From a checkpoint of a small contrastive image-text model: encoder norm layernorm, text encoder num experts 8.
Rows from block 3 of the text encoder of a small contrastive image-text model, named by matrix and row number. Rows with one number within an expert belong to one neuron, the router's apart. Each number is 500 + 40 x the weight over its row's rms, rounded and kept within 0 to 999. All counts start at 0. Numbers have three digits each.
Before each expert's rows are labels from the 100 texts, of 14848, where the router gives the expert most weight on average: "fires on" is the input token at the peak. Only what is clearly more common there than usual is listed. The data: regions of photos with short descriptions (Visual Genome).
# router: router (text_encoder.blocks.3.mlp.router.weight, 8x128, trained with AdamW), inputs 0-127
# up: expert up (text_encoder.blocks.3.mlp.up, 8x64x128), inputs 0-127
# down: expert down (text_encoder.blocks.3.mlp.down, 8x128x64, transposed), outputs 0-127

# expert 4
fires on: "on"
router.4:565495542469479434514504466515485456519534462461498560522484456542435525560422474530496494409499549441564509535462552495542490542559535561569535505529476505452512482519429506572542440530559496529502506486499465468490474499574483508485510500533502593528511480535472536456541445488547552564458555525519491540432526500499531461525563481437501495509510507492381526472492455469437460570514
up.7:517498568493529500469487499560564574508518502501471577524526446492564497526509536536519553499496528464522493545498484500557479523539496532522551522513523558590350543506551471495451490509468531549471489449551516503549517463469566545460595532551540480495477533508499505463528534570459536492548478535483431553530520393544450455520546509487481501478520490571554440496514452557490498501527
down.7:505572461474448522466526434538555568468498543446580522475492542465461533569456537525533441515562545491499471511493438444475573586519477480446507503466583457565471462441538505502505521505514434452517506506501449481471607458480527478491478438499472528466449526515468450436492486501430479442548539539450462509434410481510524494488535491545479452515474534478495513480458478475439469488509
up.8:491523527481583475445530540560437543468539531483496506477540524522497425507519435518528481503478517490494620542480552448475459536473499445506574512553545491464550476540563530472468527533494540510525479525501536447543516547552498490515597420555507429497516491439550503562553506517499490564468498530425478516484538462528544509560464484547462516509551497496506512486562539573582546551461
down.8:599530534484505529438454540473566531499512505430445498554508495519565504538531451505542590515518518475487506443484467499524512481558471460532509513493528478486523560392483543500553494532444443582536510539548497518505487497479443438426561500492517458504501525491454504507490529587473500496519534518509494496472494495546475522379513501497556526567541392482426534456504455473470525504566
up.9:482538570456472525534498498548474457516525490462496493495448448531537483517550507412529497477552492497477572474484440509471509478524483516511518497485505505509485394516505513469543478562462480517489592463511469511494474440485402523476546503586524495436519493408472485553472466453413524474569507503488578544484474491469481431474427424500528520502536479374465519474459571491528526504534
down.9:573494496503541519468474466520559433506451495485443477517405498435485503513510472460501498521491520465541472508534442455505441470518500482449500485528501497533508471526502510508556509558460528546549517529436456550518477541544487467448505470484509502492468468409544500535484498454448559386525525537528525467411444485537538505553579445448486554508507478496527612550461446422477487537419
up.10:432542483475513482566495513486482569484490477521500522523505498540451494505515519476537482532474576517461508518516489564521520538445534499530525487487423470495517444542547533481501558494561479558494507397603509477531526574427559437533444483484460473537509572486554501531409538491478507553504514511501492460556436516491513417555540559479578592481495513510481535545508529543536560554457
down.10:521531534490529465532553465447560512478484556455393537539489452509556537543504471512479590505544484476465529498490503529578506578520538464489510517477513454530520483545477512588542528526517543536552526479507489524522511541514478489539566518527451480533535383491505548447466474499482587467472480575616544437510527457480488448492490481419517454499499502568486529493507442498505496488421
up.11:502577469598429565436507408462497487515427447511467508551505471436548530548485484512570479530534477475505509420549480518463522511533475502453494535449450535460501519545501528501516500577447601468560531437482498503471486496480420472450460540539507497459490484480515565509412443518461478532514467497471539506531544473426487449522489522456426466490476481510478438539536522512513530460541
down.11:520511493534423450509546475431517417503482443510458485547499472470497472506394513545501478557471470499517593501521470504402521421455508505543515522533448438462531485513529461528519488478535615456490530547452511548478585517501502511605500497464467536551502465473532525552502486545497469554501434528435426509515513488504492504575499498481511520542499511536499480513578459439497510563534
up.12:555465448539562489506478507457465580504485513486436563521491602480524517490498462447496502444503540569517464511549546549455462509567631520516486497469563493428576439477484538521523551506520536534540461531462504436533502523531522529528506478457524550488555538500513473521434557529549525482519456450510530498475506483529500489446454521550541489513572548562484420517485511446546504503423
down.12:459516544474493507530527526435514446539528509525529485549528497484487498496474434526492456505433517468493439498514527572451449493538553513511506519499576485509553477469484520537559475446490479460473499393575414404482502498490388486508440494482525551478418481558520530465482573472579473428490500449487555515545512440457438566530486578540493509535479472439481479511534506526517510483521
up.13:491467473520484484504456501607521567486558478469516518466450474511480523488544479520463472463500484541450553481524454508444554508474487478460504495518542515551467480539388550533474468474505489482539464548451524451532591572486507502462475449543517462472523541428476390496569493521479465492480496462510482412510461537530500559492521507532464491415512514483557568516539393448545461456536
down.13:507541553492526570540494528451490577568523429407534504501501597558582426492438483438570518552494494577549447483519563523516499557498443498518501478533517496470523484414533491430444553488542526433487531573463429483471453506484547511505524496467421520530433502517530459553487475470538527487541504481489478519462483496448547497481519472481462523504537488493475530572506539492481448483520
up.14:550545518526453558511497536527514421510418493501476469552499497527505529532509508505534501541551485580517475514516486562532474485485602574488491518477493484475506480430512539517475512486507481476545507511473497486446492469441554483570486509456519508520565499558566556504534590389576524437479519460510463458433515478525484564504548480450497604472450503582471524448558487479559502544471
down.14:393464458481477524495506512458448449511552593489535467534515469552541489464450467417530498469513529512487559532527549514561520480480476484462517463492468445508486504491493560469536485564536500524495526511557575510454454497500528485532551476481542537479616518478575512496544533539429460502419475547438540460541512516478477482527456547434559530519569490549470530465454411532475508455493
up.15:559548500496459492488513492528484529454483463541555528422480523531451512443456552474475526517517518464534449538546571447459499513531519472485527562431463529493496571483508475526527478465450552472528478513507487498397493514456520566508547564500500468467493567468613447530431566519431494479436543546495513461459436505465515536567494490499486532477544523451500481429545535519589473441458
down.15:523467478503459554514477461527527513476498532555561609513511500520481516523530503467570535503512571537493545458485536474515438477557491518437531518550586446498562564460427415557415479502473477465504492464574489460529489498550499464520455504502507492492604513451466512440415488588475542445510468520417530500474448466492491510523486468477551457524479545521526530513497559507556482472530
up.16:532626521482476578445497546468551526479488505537467510494485489534483522470493531527554502553508465430497554475521494465475485443488437609485553497553522487412502529487508504497458538508483537506453485493487489503530521568506485468442482483531493545456464459482551469500474500573516459535498382461560454509423531534495528506471521563561516519470458470462417516463561555544466492449434
down.16:519540554566511453478446454504463466497580553458518409574450538503462535493501467562567504514535456568529472485556577476452560530511447531544472456474465567483469476503483496464509472442522514479535452551488488526480508470590536558565514508481527559551521515540526504422531470452488497449500527420570493461519468472511534461480468512474454580534463474508483549516503512450551487489564
up.17:489491495535497538529552476482482520504516506480512473561516470443496440544548547506438549465534447512531482496516525552493460530451498530509511548531542507502477466418486515544429471567433481508455555475539468506468543429467462537488499475548488384529567498483489405477508523514463484521474546502444442510405523394544550456512461568482514486506397546484524503494520489536441446458462
down.17:496548457512454517512468530481413575508470474510505557441548491435520567480545494541441506548528438518467460570507504558531461434468493489466454521513449491521466496497485473469449476511461517523478569530439520486532569505492514529529550537567469475438489465403577518463500517509428589577536532475495548551534465495495537533571416454496453557501501527500470538545468503481539471480460
up.18:482584501517459527543524415501525507468535469494518483568506470575502551454495445588554442560466484512484534483502467546498513531529516511410464476507470528489577522513594452515561472538493537485516434574471538517528476511572561487497518486483474484464472421461494483482530480454483527455549500591428563448500509504504469479461562478604534505513471478499513468519544475570448523521503
down.18:483510497499494512555416522508500472486520467543519567600509445506598524475479485476522511489450534529522469528514445518473528477511468482431533510487468550458505522432536523521549477445496497532469554534469438547355525412473496493539550566558509492554467469511511566478506451473468487506572481530531514517520535467547459517558488488536493594460452514437532524487442531464520423490512
up.19:473462472404544534534473482524477492502484482500478555422472512457544445479545549533470487497484491538524542542483452530561517464509444538537386487497494473540445521489587521524476569465540468496519545508514471452476517551511517544551480446560513491590518512501495485465467583569474491534523485465548537539497500466388550495476463561567556466535486466503458416522502424494521499531484
down.19:531490463497547521532502561571532451511515493560437533503503457414509458549466403527488477421433442527521486522453467527461504472477442508554439569511479557454484524511454566452479435512511528477484414475496504567533504531528538529504436445505526514550491526483426469499456445460502466562516458527477537535514527579525461532499550480437513525524453566534482473512460510535512508570441
up.20:473544540491518471449485516444477510509486544466433511529559504516497505481546504493482428556500537515501459424617500488494488506435470541532441534452543489454433525530534511475427459477464486506556423559553535594492603489492484440493486495585524561471501537436511429544534445533509457512447489528518480523525487447536554495490536486496522497565505483486454540494501452466530589463501
down.20:522531488499507538498538559574501534498454507502480514481507512495522501461455510496551544511515500532479459417445461465539453501471501573522446544476505573510480568472466502471524462450497527444451496520476507571420439512488482453512520453508496459444564468506488534530562402541496516530489509449537524480431537435476488463497531523449514553456544583606493439456477442509539478523614
up.21:397488487579496522538480537525521443469470549463529546458485551545547480499472536532508526474478459483454449521512529477601427491469494545565480471526562482473536522535546515497512480490526515537474518484518413480492508528455545490529508505485469511486513482458479505412360488578513485378474501439583561512466503502530505506461514463559509511559471436540499441496519498465525536491481
down.21:461477442497520490433536487396518484477602415506514556502541552459562529499479540560488471547478467521521474454412531418495473489555487575492517511502486576470496417589452519454503504464508537449498495484524513400507507519512530559471495503448462503507537527484486516473528540535429548508482489586501453486544527554443456455488490518526439489525485463529551433527545498488502517512477
up.22:506472512447575473514537559480463467501461474432517488544522528533561464457538513525468444550455504487492518445512519534486524495517571519478565537522487480580504472526538593497522582540565481475487453558471496453509449498491516556505603531472520526467535477564553531554491518496463480561458522447499469366450540538473445552479525478515549576463452517484532489487534524484442474464497
down.22:465491462472433479497492517430524481508504494521515423502484548480531475450524536549469433487502418476532497426470489437501446496483514493506452416530442464504515492534547515436491526525532494500538513506564523454410497507422579494418492544485495546556534516576492524484508503520426487558492468495462526513538412545436497470608492557479458536576543529498497457561517550533510462510483
up.23:419549526519564548486452454515482545467467553492475533439482456468524477505555497513557492471444518509536472478414497539429511455484558527436445517488478480488505542519503461490492493554480454588413493476506511539506564502471408485489495478458473525485471573465512505512470524452459490494559470556517518495479466516518435584525527469534490432395581536489483423475540520458555530515546
down.23:452513544539477467496512500508513500485525460450487521443540510524475528549499521484525422532461515536478434563572499614558520482463446620517511474514470559523433591460599465457531470510487570482494481521513504510443532495489501564455473532475470530430449501543537490476490501535556521468518514469488447474489445511488489491475494495492445519415472518444479459494413458481575550525451

# expert 6
fires on: "green"; "bowl"; "are"
router.6:469478476551463460526496485510482520479575448465533422509527563469515450508555453501477423570543486515536533473559484434475513565463512473483504445432468622493539501440499530479505484520523395524453458528530508504499435454477473535453531470518498452516518523442515520536564499553581560487573485487493437537448490488487493442556502486488421535453555460512509545471486515508461535531539
up.7:488543528516488519512420527539481533439553504438494525523500499538551543551455441451466478449516526499514463484521551546503476471498483474489504522522453576483493488459506515509598485467492430495602541522510499560460554560515500543541514487462515448514509374559477461510441529488470518475607442552460563585443533538472489520488476579498544543518521504491510551534508505458556456510516
down.7:436469514509527455568534472590525553428491428496558457527504477511553560529461492485563538419529517519476506486489500493550485491513498542496518460547456462467544469523467501586462488492519432468506448561607441509531588511526489524519481536437511539469496479454508479514471510428486529460524509446569489527466558556529521493479493517527424442532513480544511528492404537490522584520472
up.8:467575491461500583536470455531509562518538432615513547517501544525504523513492498461558516491477414480500517481464504571521498536535485482469540400466534407511478496396535439491499577513485526548512602513520559518500523541552455474463476489479514521534550475460534553478517584456469468503520455520492524463490487443412525513515490483572502480480505557512525467488533450511492526522524
down.8:518483459475575514493544467468468404554555386552465445563488577489453430579538461468550530516485578549575473462476523505511471442494490504494443433499534507455456483507512482488528556528523430460491516450528497407501452466494473524534540433516493496518549474526519440496442567433473425519501469501506538479521515489481541499522501545560526527525460476516519480456511501504515449498559
up.9:443536602461600546498511533509491550490543510513555476509537450523512545510444543420501552520470483488484490515475424488467483490526460502521545536519455492503531482529513432537548490444473459492405475496520486600481550445567495484556544557443528558527484580516486532553436522440498517530503505471487409457488531471573523481464534496570503509526488520450476558514442456479507501473458
down.9:497524433405505489453460507406518498459502483477560537523470497472510541447437501543479499460484520401524466537556460549501571508487450496476498531517472609492495496494510506516525568455527489490461475447469540548479528524503495479442386532474502459525476515522459565480530553369481526478553441510498469485516486580471447526494523485495574518506520450491517462548473498510546428508518
up.10:497537526527495459555538519490457504517504601456492564487572485515502494560556497483520528505502500523510567497495462568537579551487556556448479512491508535404509533583502532484530474452501563454556488514516503556509496546545489540532508525544485534492465540508475526553479527506466508496552431563469585423461457480518602473478515516438454480494488524528553515396468469454548442461507
down.10:546564549496505557469520429530480556469477475524483525554480485524539518503476533517522499491526519478510514486559496541437524545473510567457485439464482543503522454501427495466540489509502430548463521508457501484514515401514474466491563571579487439509413544478421548580524510501517491484581526520470499515453482454496540531383504458573519459500398466507476512474539570509449474498520
up.11:439492494473482488497474552474470404499472511618528457557554487491562535472468496486474576466481502516515500498511438450497501609545609542453505484499559492523546518487476552479496428549541485531582565494453524542481466483552485495577488498523458552514494459554515516544453542485486509462472525510500434438511500479474493462523469510481500532471545441518439446533533495488523404462455
down.11:439484488503405494527458423499555502560529449540491418466482512510532598463530459492475472517450443528515471532478506487509405472525506527516544544554478436517348584543494428590445483544495497512518539486518442469532525535500479493471528465526568486446514496516514527534525457461481492503529480513505499476526448503554462497484444445555514497489458508495565498509441469546541487517527
up.12:456528544516579469469497539428602487437469503493437531516473520463527463455478504534553497478474478527415496559471524529558512445477513489456554559563436460533436488473463491536560546453566531437517470501477506496446488519550515518491514433533486503541465489545577476526445427523490484545494513575415474529488522553502479470440435523429496433493511530478447516461524520510449534495500
down.12:437460513557453444470444504484488435524532474514469472515549487462513479423477426459519476479465516535539553487505502491544525507435575517488534475568454492526518456486443508499529448490519561501560507476426473533492520503505539493431485479486495499509520483489431449535446527532468534508461513573578482499564605546441392519521506511456458498431519478491517523560602510534469575507498
up.13:471519478523505472472469463507488542634488538505536526460474438502462522500549495554491563474472509504473545442495459508470613547521543540515560479527482538464473518558542444487469516466504533567526451493554555480516454472519502464477423550510559513469551483565499536514479474466585484539497546552472468440526493479467510437505483530516582472494445517457538469455514579467548508500602
down.13:517613534541594492492442482402567506553512537454452427516479453495489509512523554472490512482510515527477495445476504568436474476456481507528513422527582508524466539533533522479491507495546566514480548522511562545479498554495496474499497435523559533516500513521556461493461499516582460501547496541418549514462537470542523480493575513519462500605440505510519462445503471431440486503494
up.14:526519511548581574446600567465461504557508511522474466492519497504526484450541479551469559554520440448475472528547513438463540538549444523530494573521565513510461544503521571514488434490497498532482501575482499494509499563577509529524354504543505553451520510476536442493481450532423509505517558501516479536502444474489510473549508479532486497543492444458498437478559478470460540497515
down.14:430526530450530471491486426556472531459460480450501487506425530506478495470516477470514552442455540475517508501555503468482510484510494500494548480512519531542507510501569541524397484497475470572474467488447515428444495499555493513511418547486493575503575480489534465505531583515421458520500551508517490520481408482473491415514461510546505516546459524431524404513524458453451564405513
up.15:414587470565482458489487529427523552513486566537513495515542566483498529503490538546478572481504494518541614529478455532520477496515587494551457542534492532528516477551516475537531537558485496494439543492568534458487453583499520464535477399494497521521482421529468502491477517496541455523530465483499555485512466506544480488509551438449501564504481481447540477540421448405512483536515
down.15:522478435469439477551519547467519481448481537488475476448478515517583516548539534537484506561481487472445560496533509500489505511524535457554461563537416590480506494485459499465454524513431542459485511509415428496541501515525490527563475568442520542523436506526466470497499483419481477484386479494530542493511482509547453496609449475431541493506531519471512534582488489480514496584514
up.16:424546487454522457477453549498552541488518500458474472473468483525486491528506540455497552498488531492477570466403440445548397500446529455478499568528542512541490548526486531501439443538564438486531430412469454564505518488494509387523531536508469517483529495510554436494485488548475448539441517526496500473544537579499482469486506448517516547508525542532483433502493586548456486519509
down.16:504539549443562473428477428504490483507557431445522504504519505532458527537595441546514556505459491532562489485455516491541480525485502501490540518399465428488456505482517534564496509470499510460467527586467497484507521546468409490524588439491533499525519461563421496531551538473515493516450463490482441519548523481503491462501390503456499432531561460541442531475500539498510445532511
up.17:436508484540466489432503448537458567480473479481556524385485463550465496413459516477472516515449542525549481488486522432503428465550453495485488598538561524480561538449465558484502552506529497571524524531508472541553475482512530492526543491540497467506577476510538477428522547526544533490520534457507431518537564508507483462542503501450449461549456518500471373454465491480512496502483
down.17:538497425556488481518430460466474450484480469525404478482536452447533474499556533432530514516525542464537498494452583471500437483468508525490413620459523430529460503484442469516521545430542503559538541485475502460520581465473441529483454509470454498509541523525493556502505524521476593555471518563486469490541542500497514582529513516435510519524504494568549487449518503489465443487476
up.18:539482451517543497602497558486551414518423473539535517534493451533595549500500529458498472522509498504453532424526470504460596496531510512471501491562415494531463500535550530423447441533470506506477475521439468506478411490447514472520479538475451478437507443538456463469485502479482450468515578548496442497476529455529526560466504493558527490542475565467489515474442489513456468443541
down.18:497510520541477479517508455526593411486510424479507466468519562548572528488456498487455490578456535545539472484555493524495494514422477482542546482542455421461467540507499496492429537551504514525482497553443481489561486584466511538439521512470556406470469514512517497426520453488499465485568505517483438525484405498528455498459492475502449444499501525434507569461490453460521527445436
up.19:589522494474481463469564508508507521550424504521436495465556505489456435487522511483476535472434509518531476495493501430538537457501560498504441535559493466485500470466475516470388494469474509474474540448609512451502505472591439495440517546446482548474441497537489503435424482509490547566429460482492515509416499467477512517487468538612532464522510563515461488456541478500478495480463
down.19:503486441487448491478444514529537581480450478471511502504438514518510509547434463479440594396435549499519498481550513467439479458443551508494489503533579499484497571501498535518491576485545483395518488438571444462589469465520528538501512513492492538476538425545454456489462464588469485512462463474485497497521502559478486519540471452451492459523538513529489579497498446489479449522514
up.20:539451532516456469456581508585512426475505542556465550503458483532513585511505506545529497535475440463438581481504553464522483538551508560448519417504479454514492463454554524521555553485503523496455470492421519483499499491555453478462517576538516417410428487532574482533519436458520471517472454551514480475506492545545482450484490548505452566506507555494468495539504494533518438488478
down.20:466459508475563472516546497519477537536585488424467433481495492434558496487456543483565434465512471483471533557495488525442605470503460484430513462486578486498527505518461458486560503536470495498505469460423454501494456602491394492477431502515459493503495524541483552470522492443517521473518487543508470525524462399465492466511497549586474455481476517502516548446559551529496483487561
up.21:500486525546466519493510525555558535542448532537529546486566565476548496492551479496546521390446500439506481521495420393547461488520455556510529445533554504528456540449524553528517471440546510542479450433467469513436474524444495501609466422448495481503439471474521493506497510460492415545483478507520475467538498494521444511492493407507524480535514476540517530546472476536501504470569
down.21:532463511507531502524517465540573464517510544514581525483485596554537512449539472458492475406580515541473493425509509471501547494443526455532578496511503492499550557518615547511463466439538548475537500458558499588505489463504566503514557493558476509443436492457553500518469503518541460536449461554462495482505577562477462513535472500557474520497521510514510476442508507470462503491417
up.22:444554467495421472550495553465487544548511496540482440560492545474518510541557490407458482502470514580541495483524522513485528444519418536438523543544514468518483483544466536433591497457446564484512479520453517454518491523504481502499472535515484524427559397468499495448425472455555514513390565504455548454495484494433507459500547510534474473461482498493522456509517530540525561517519
down.22:497547465498473470507536551510540527457474483535459517456439539557445486480468517493524470550522493447426586419478553515470479485536480526488498545478383544440524451605515424478543494549514582469564513474533483483503425517483571499472475572482548525478591502518509488483486540449532495536452558468476486504532518448459507493429454477516504482529489454509432461510523481451562515520476
up.23:525541497548406578525488475550500521452441484492481394499528493507458461515486451407571449504490540503495514523464486544449416466535453502523444517500469444536529488483470530540499549545535499468446459522483484537484500517485441526559530495404477525492481513517503470435447547486427469440481447588566492592514511480542510520526467503513467473474464527472448491451505490457584515448503
down.23:511511535585526498504455537577493462497495531527483483435446504493546515516537438480532449493464471472435497488478564414508537519523529444507562497472584514469549470491470432509514459528453555522508446517515512559447500507534482478552493559431461527511535501588500446524484475562516447435423507500495473507475557500521529526606534516456451512501405531525557501486460541466523582544509

# expert 5
fires on: "<end>"; "on"
router.5:542457468536563517460530585520543509505515485506454530492534393530502516554506458536532506460436496488521514523516496576506531553495416531551457524442509469565525533532477487536438462530432510508495507506535514488444557587553394481560538529443540534486490434451490416518451513472439533509519452488486558508517505546529481534470507456490544549503452530482563473517488498492517510446591
up.7:495515503498505544507443516422613516510523428549530508493466515526474455468483536518508496477532453513450523476549442580568506509524539453506460433535503452578445474543521490500495542489566464527534519543580574438447448557543547497557518516495430520533468558546538544473554495504458468553471501522478459430491470455492455490487529500477531460449488459572522570486502515433433522510498
down.7:507490559531467471498578508508501484499498442513576503490467443498472429577541568445520536504465540512471526426432542552538477497387505561522497551494531466553492445477454431429425504548420487445512489529508490502447487454468514452468484510462458546476539482482485489485466546476548576562508538504531476484481475453482514550478580492484549531475428488506490484462577448454482483489542
up.8:475532518499485493533504467496549545518475489473513496512505526456455553488443474587505552490516470473517497587499540429528574542478524485520481458523598484502477474492475544492554429545500450513531556507446555565442443414513523510512453461530548597539510494566520493436546512482566446489479524504480514511479437476503500540523560543519491521481571456533509500559436485563514579499405
down.8:451475544498529498537445441508463559483465445440533499487547533463494421487484454516448567499563504525475480522478603444439582470501486517481481486517486490440495525443485521535536446474518443470482523520408466510508500446581475528453424510463451475557457496464483517510549466558539483499551525458513452531498505531541478498525404510445412482461427539514478472546496470479534549556476
up.9:510486473532507562558613464525459507450464519513562499550487546464592481533543561490509506521555583546537569553469560545521515517443476473429569496500531513487496514495493505486423457530503478574486490528516493554478530515471431479429555504526552504575413534515489514486498480476581523532540512508582477494547495492463537457510540517520546532482476544564463460433452490541514502486542
down.9:425524546553413444574484478536522505500493477465510488504528534507481523525516444531475535529515515449489494462414551486478523520493551489530517511508530532461521577541497483533630476482596448496478494560541485496508413517523501502478474457441561404505542556508483510506474548495521528547472397534490510497511454495522514522553559452488437521453459500529524401473472516518455484526562
up.10:487533520462467468520539545472440527589524470520577584477500546488513512492564453525493431532508468448469456525528476477519475476518457469492459540496473505536513511593488477474551450452527524448459533505443459494473489520539457484545530465571433451512549542528473500545518505579492458461412460525468444450502564532438546468416445469536538455555438501520507511545477533525502552443548
down.10:494521508481463521541472505498423518549498536486521539492575583559523528564523547592548452485553548459469539488506512555538506470503553469495400536468493510471567470547523452501543551514456461509452550527474547456561441511497495542467496534509495459472477507516492557565489482530485496500476477561410406525470526534428482560467504451484518487430564524504547533569487567471493476444490
up.11:466472490529443449599479475522481428556457519539511439551483538470458443486463453485455519483537494475446505488515472571500493460528496523457491468490507509477472508499478554417518546419509409523525498454486456471474544503480419548471434485529499508453464535507410493452492471528474508519470434543491532441450508481487458497505514471451567611571521550550477501480463518451419444527523
down.11:575488522492562469505471573559457457543519495542532467554458548427454458489483508587449467448470565476534514506475447499503543529532529551600531468410497534504472542512463448506548575479473475446493506498513422526458510455488497453478427527469508496449458557478468556415458490476479405505489520527510480520452530443482496493477476529533530530487502517528578522524522582499496473452478
up.12:490553562438465527528461521473468489442427491519538502515608471541457436569481500511485527416474497514510529454492465525469485633518496441516561481523504512463496507591476501542461502579422497545467461477536468488478433447477438435502539422460530471537523490504460552529496525516525479465501576468531474526483564512476510508492433462457529514548449459542514457502447487498503511463472
down.12:555538456496523551545486548489485521453432548518542518449531484488568482417461499535497483502543498466521524498545439446518496462490577508469491557562435525579529580541563429503552505580461538501508505538507513512490521512517460521501469486443479489534493578437509449506536428519598423549507459466525470466502544491461553544478549487538446453530435510510519500496450530422462498520503
up.13:517467462512488488451491508508516464462509514484545449510601546514479507473464544467467541489505583526482502500485560524574539515495514440490510505511497447471455549435524485569524457490432488535527495561480536434633465477525515478503562461561528523461461459434423510525512499595527540460519526496495518508536551465591486514582546538519468486502571494461559565538503567531484492513493
down.13:451447579516502522471482457576521483494454578523510540431541462510447539473510437501527499487472512527574513532485499475506466493404489510479491468412556517473595543543504467552532495526533507507506496512540480455524542524473592395531502514560499522482468482548393499543536507517489546537557512516429512518499538573551465542504546441533553573481497471470507457519485489472468548531486
up.14:463450501544515487512432454583535472431495513550535437534513563445547500423442530492522551517547453478477499472521498511510483505520520501566510529505412445450457467561548470432496456553486523477499568491515488479489493514452485486494528388442441558485543515478492518510499469527511517423451490530585501527574527493463528507515491471519489501449539425538558516460542585455512490571537
down.14:520521535448570505498484502514500451493466446550495410474493538538498473479546426414530427405475469470465481515519510548437562477460494514555548426456466538463462514501432492486453546576497566528501550528435463442431484463528494450522542485525452517428467439520495506541536551454446532484485520521493531530485553460469477481531518513489487571547486549566479500489453476551503490440547
up.15:472529526498511515492559475519528514483521521456437555507503547524540505461498514480543548468513537520534516552508497460470552545473546453575498514472572598478520569466515480525461579506529498480506590469548528487466507542503492550480407512537433541588485511492523471535466493491430506457603515534485442492425502545487559506543471501536546595535454535428449554476527524524537520552494
down.15:503532488451500527530520481522481498424439476464510532553491540469432507451505510483475449517501436549476467521493510475447553518497506520479549494497503452427544564454522552419495560434516435542488436493526490504462467421457502532536491434536525579494510518473474504537490433515510514405517512520531549572468407524446544511491422527584550454529455478597516530481499453552510516516502
up.16:404494464514475557511477543454457523471527491520543539518547580494458491516532497535410509492453496461403470449572466511521473486514525520523503530429462501455495438433512527515504496562525529480495507463497556527579474507476532567482536496493507536479532521474486543524477451398440519470525526575492523464506440482476453488493471511454604515535567444413475490474562455541545450497477
down.16:539609525464544453522503419498482524464544499528509460530556498516433515529457475484543484499520510617538530506506438576452472501475499563514528525439518486457524484452534515518524499473465538462465524563512522470490483549453561435547560481547485488483475555524503502528488449499475526530437522524583515525532368498507471495502523550546464504493529498552480484525523484612473468421528
up.17:532484463528610565506621516544525556491506518565470530529495522466465515485569478489570541507504480545479462442531534471462528531496487525532499480455470479527456499449513504503512551617555539465475425470472486530518440478431496529528476509519485502503466449538510575518577533553515510522534538467542540486525472528531486484466571550513556524536494535539465506488421500483627492513491
down.17:593529528499476432488445524564561536409473546444433560491442407470496500450525535469521516505529484482490488507480444455527536484538540501425457453523500499544547501521506513507435519485509572584475497493465497478538493520535508481543475509477465507512484538486524521467477537455458552527456525510571552511493543478560536505508484535391534432432530529482489511492422553565576497536548
up.18:498518458425446475512513570499460541512482472554513506488547475509488490468481488414482460538561487517483462468533568492514530590476547465454446549474519519495521577483570576500529518459442567451527513507487477525534475508434571496478488474464456528443524537407550479472545514500515559537508504486477476591541481544486487540498551541461481536454517422447443540495450444498438517482585
down.18:461508439435509490528530539474502506498504536577557559471493478424487430518506503544564554465550450564443501499517439460507524450502497458494381442527473569511522482525493465438447426444508529484577566499525487519473498511417545503488490530505503441512478451496525453503545501595517494491510473477500491513535534519446472446498433578514567538564500487552508469519489546482542530540451
up.19:531460485522581507498479495509462495531412492523518520477525548448454560507511510545524559513515555504527487507475507531602489455551545544515463491552526572462487504490420481491447548485459456541588506519406435537464546504479453501461452540478447481483512521474567500540484509550529452561475478467495537440466525479420490486522501460604522473546507438442504530565484542507415525493481
down.19:496535573564564538529496392385422431482463440446490518567548513449472551501581516573498490478497455494523477490483453453438527540531504513477503497509508522407470469510540518467525469456526480477500466529485482488495489502499516522501508489461424551485535532483474426557507543517455494553500530519504558433494549490521524435505496486544563510464551565546458505510555584509479527549519
up.20:543520558510470447473499532420413515527415532544504485522515462505584483449457538492446566463522529514417553523430559506461445496448485490496552422520537527486506496547487442471455496482501475558512433515548496515488524489490497475506543543451437523549505476514503545565527534519539532482502483485495416406498504521563471556518494517514498443542432392548547530467476538505477521485464
down.20:487549501458538458520450558554502486490513457536489594498540516437546486481576473471444528433451477453508534479455499470516455527524510519586435531531418471430589458558511547501532458488498576535529412502526518502452571477548494568508525506455484526574454473465515550499507448525543480433515495565501506476501516552464545551484512498503523461480433519530546525551460533525456458484479
up.21:519541541553551496524480474428582499574543482522484527529462533525505460501475448508488505572527467484458478552427568543480445523527582522510485499591528575487492476481514450569540532491516484577473474464436570482460521456522463528484530478483500467510500565456451510503568427504550462503478492533440466417523560496450527426513460486524508489513509524481463494485523494392472433475523
down.21:488535431451605454492621532536516492447533468506524506505528497447554523477553497513457516503501589468523502584560446464544457503592510459523500544535476494521540454520498509480469519465565528511502560529495537461526511579473491452522522456484490501512539445499500516488498476493490523586508537530510438467527512388511544466459521560520507476586541490500551509525516538436575470516460
up.22:445541493471485560535504520508495492493402552565516549440468546458472475543461554507496541485537439494607522457489524539510511477523539475476514456457466539515550494551558505535381498490510518456488523554473438462457546531542446505491510509523544507556473502470511520555593488493421543496439479502507516453522554472547561553438480466467504520481518477446531549430488467491462504558573
down.22:434500475548538489470527510517470509470443482518505495412483469476459587486503563504565520537515447457534460471465510523495508481394472551584534460457443458521391492516452459532485472444513601506498561497539554435530521492500538514506486509523538493491550472510424487546539468526531587559469470430487462451466492579487501485468532485512540455543442549487457511434522492498474513478500
up.23:502496511488444573444457470498546418496570441498513540444498541481543526509567552420429487454551440539480574464506505499482463491491516523458488578446545475557578560528520478463525566484489547519453488500536507568542527550538547553493504421505508489446530542523540462513507527434502473504451517448524504456517454474418491452432518544476488524544483549453470468481461494533490554552496
down.23:464573472569464500558490431514543513501556464576521533444481483478421463562524542433487500456466538506488464499540590474428498528493447494496548497492478439480430549508464533490482479472432501459485530489428487560563446466511486554515543498518516416602519456450509519483512522512513494525479451442435581495532466543481543441535476462495448500486458494482477550533521452526462533453484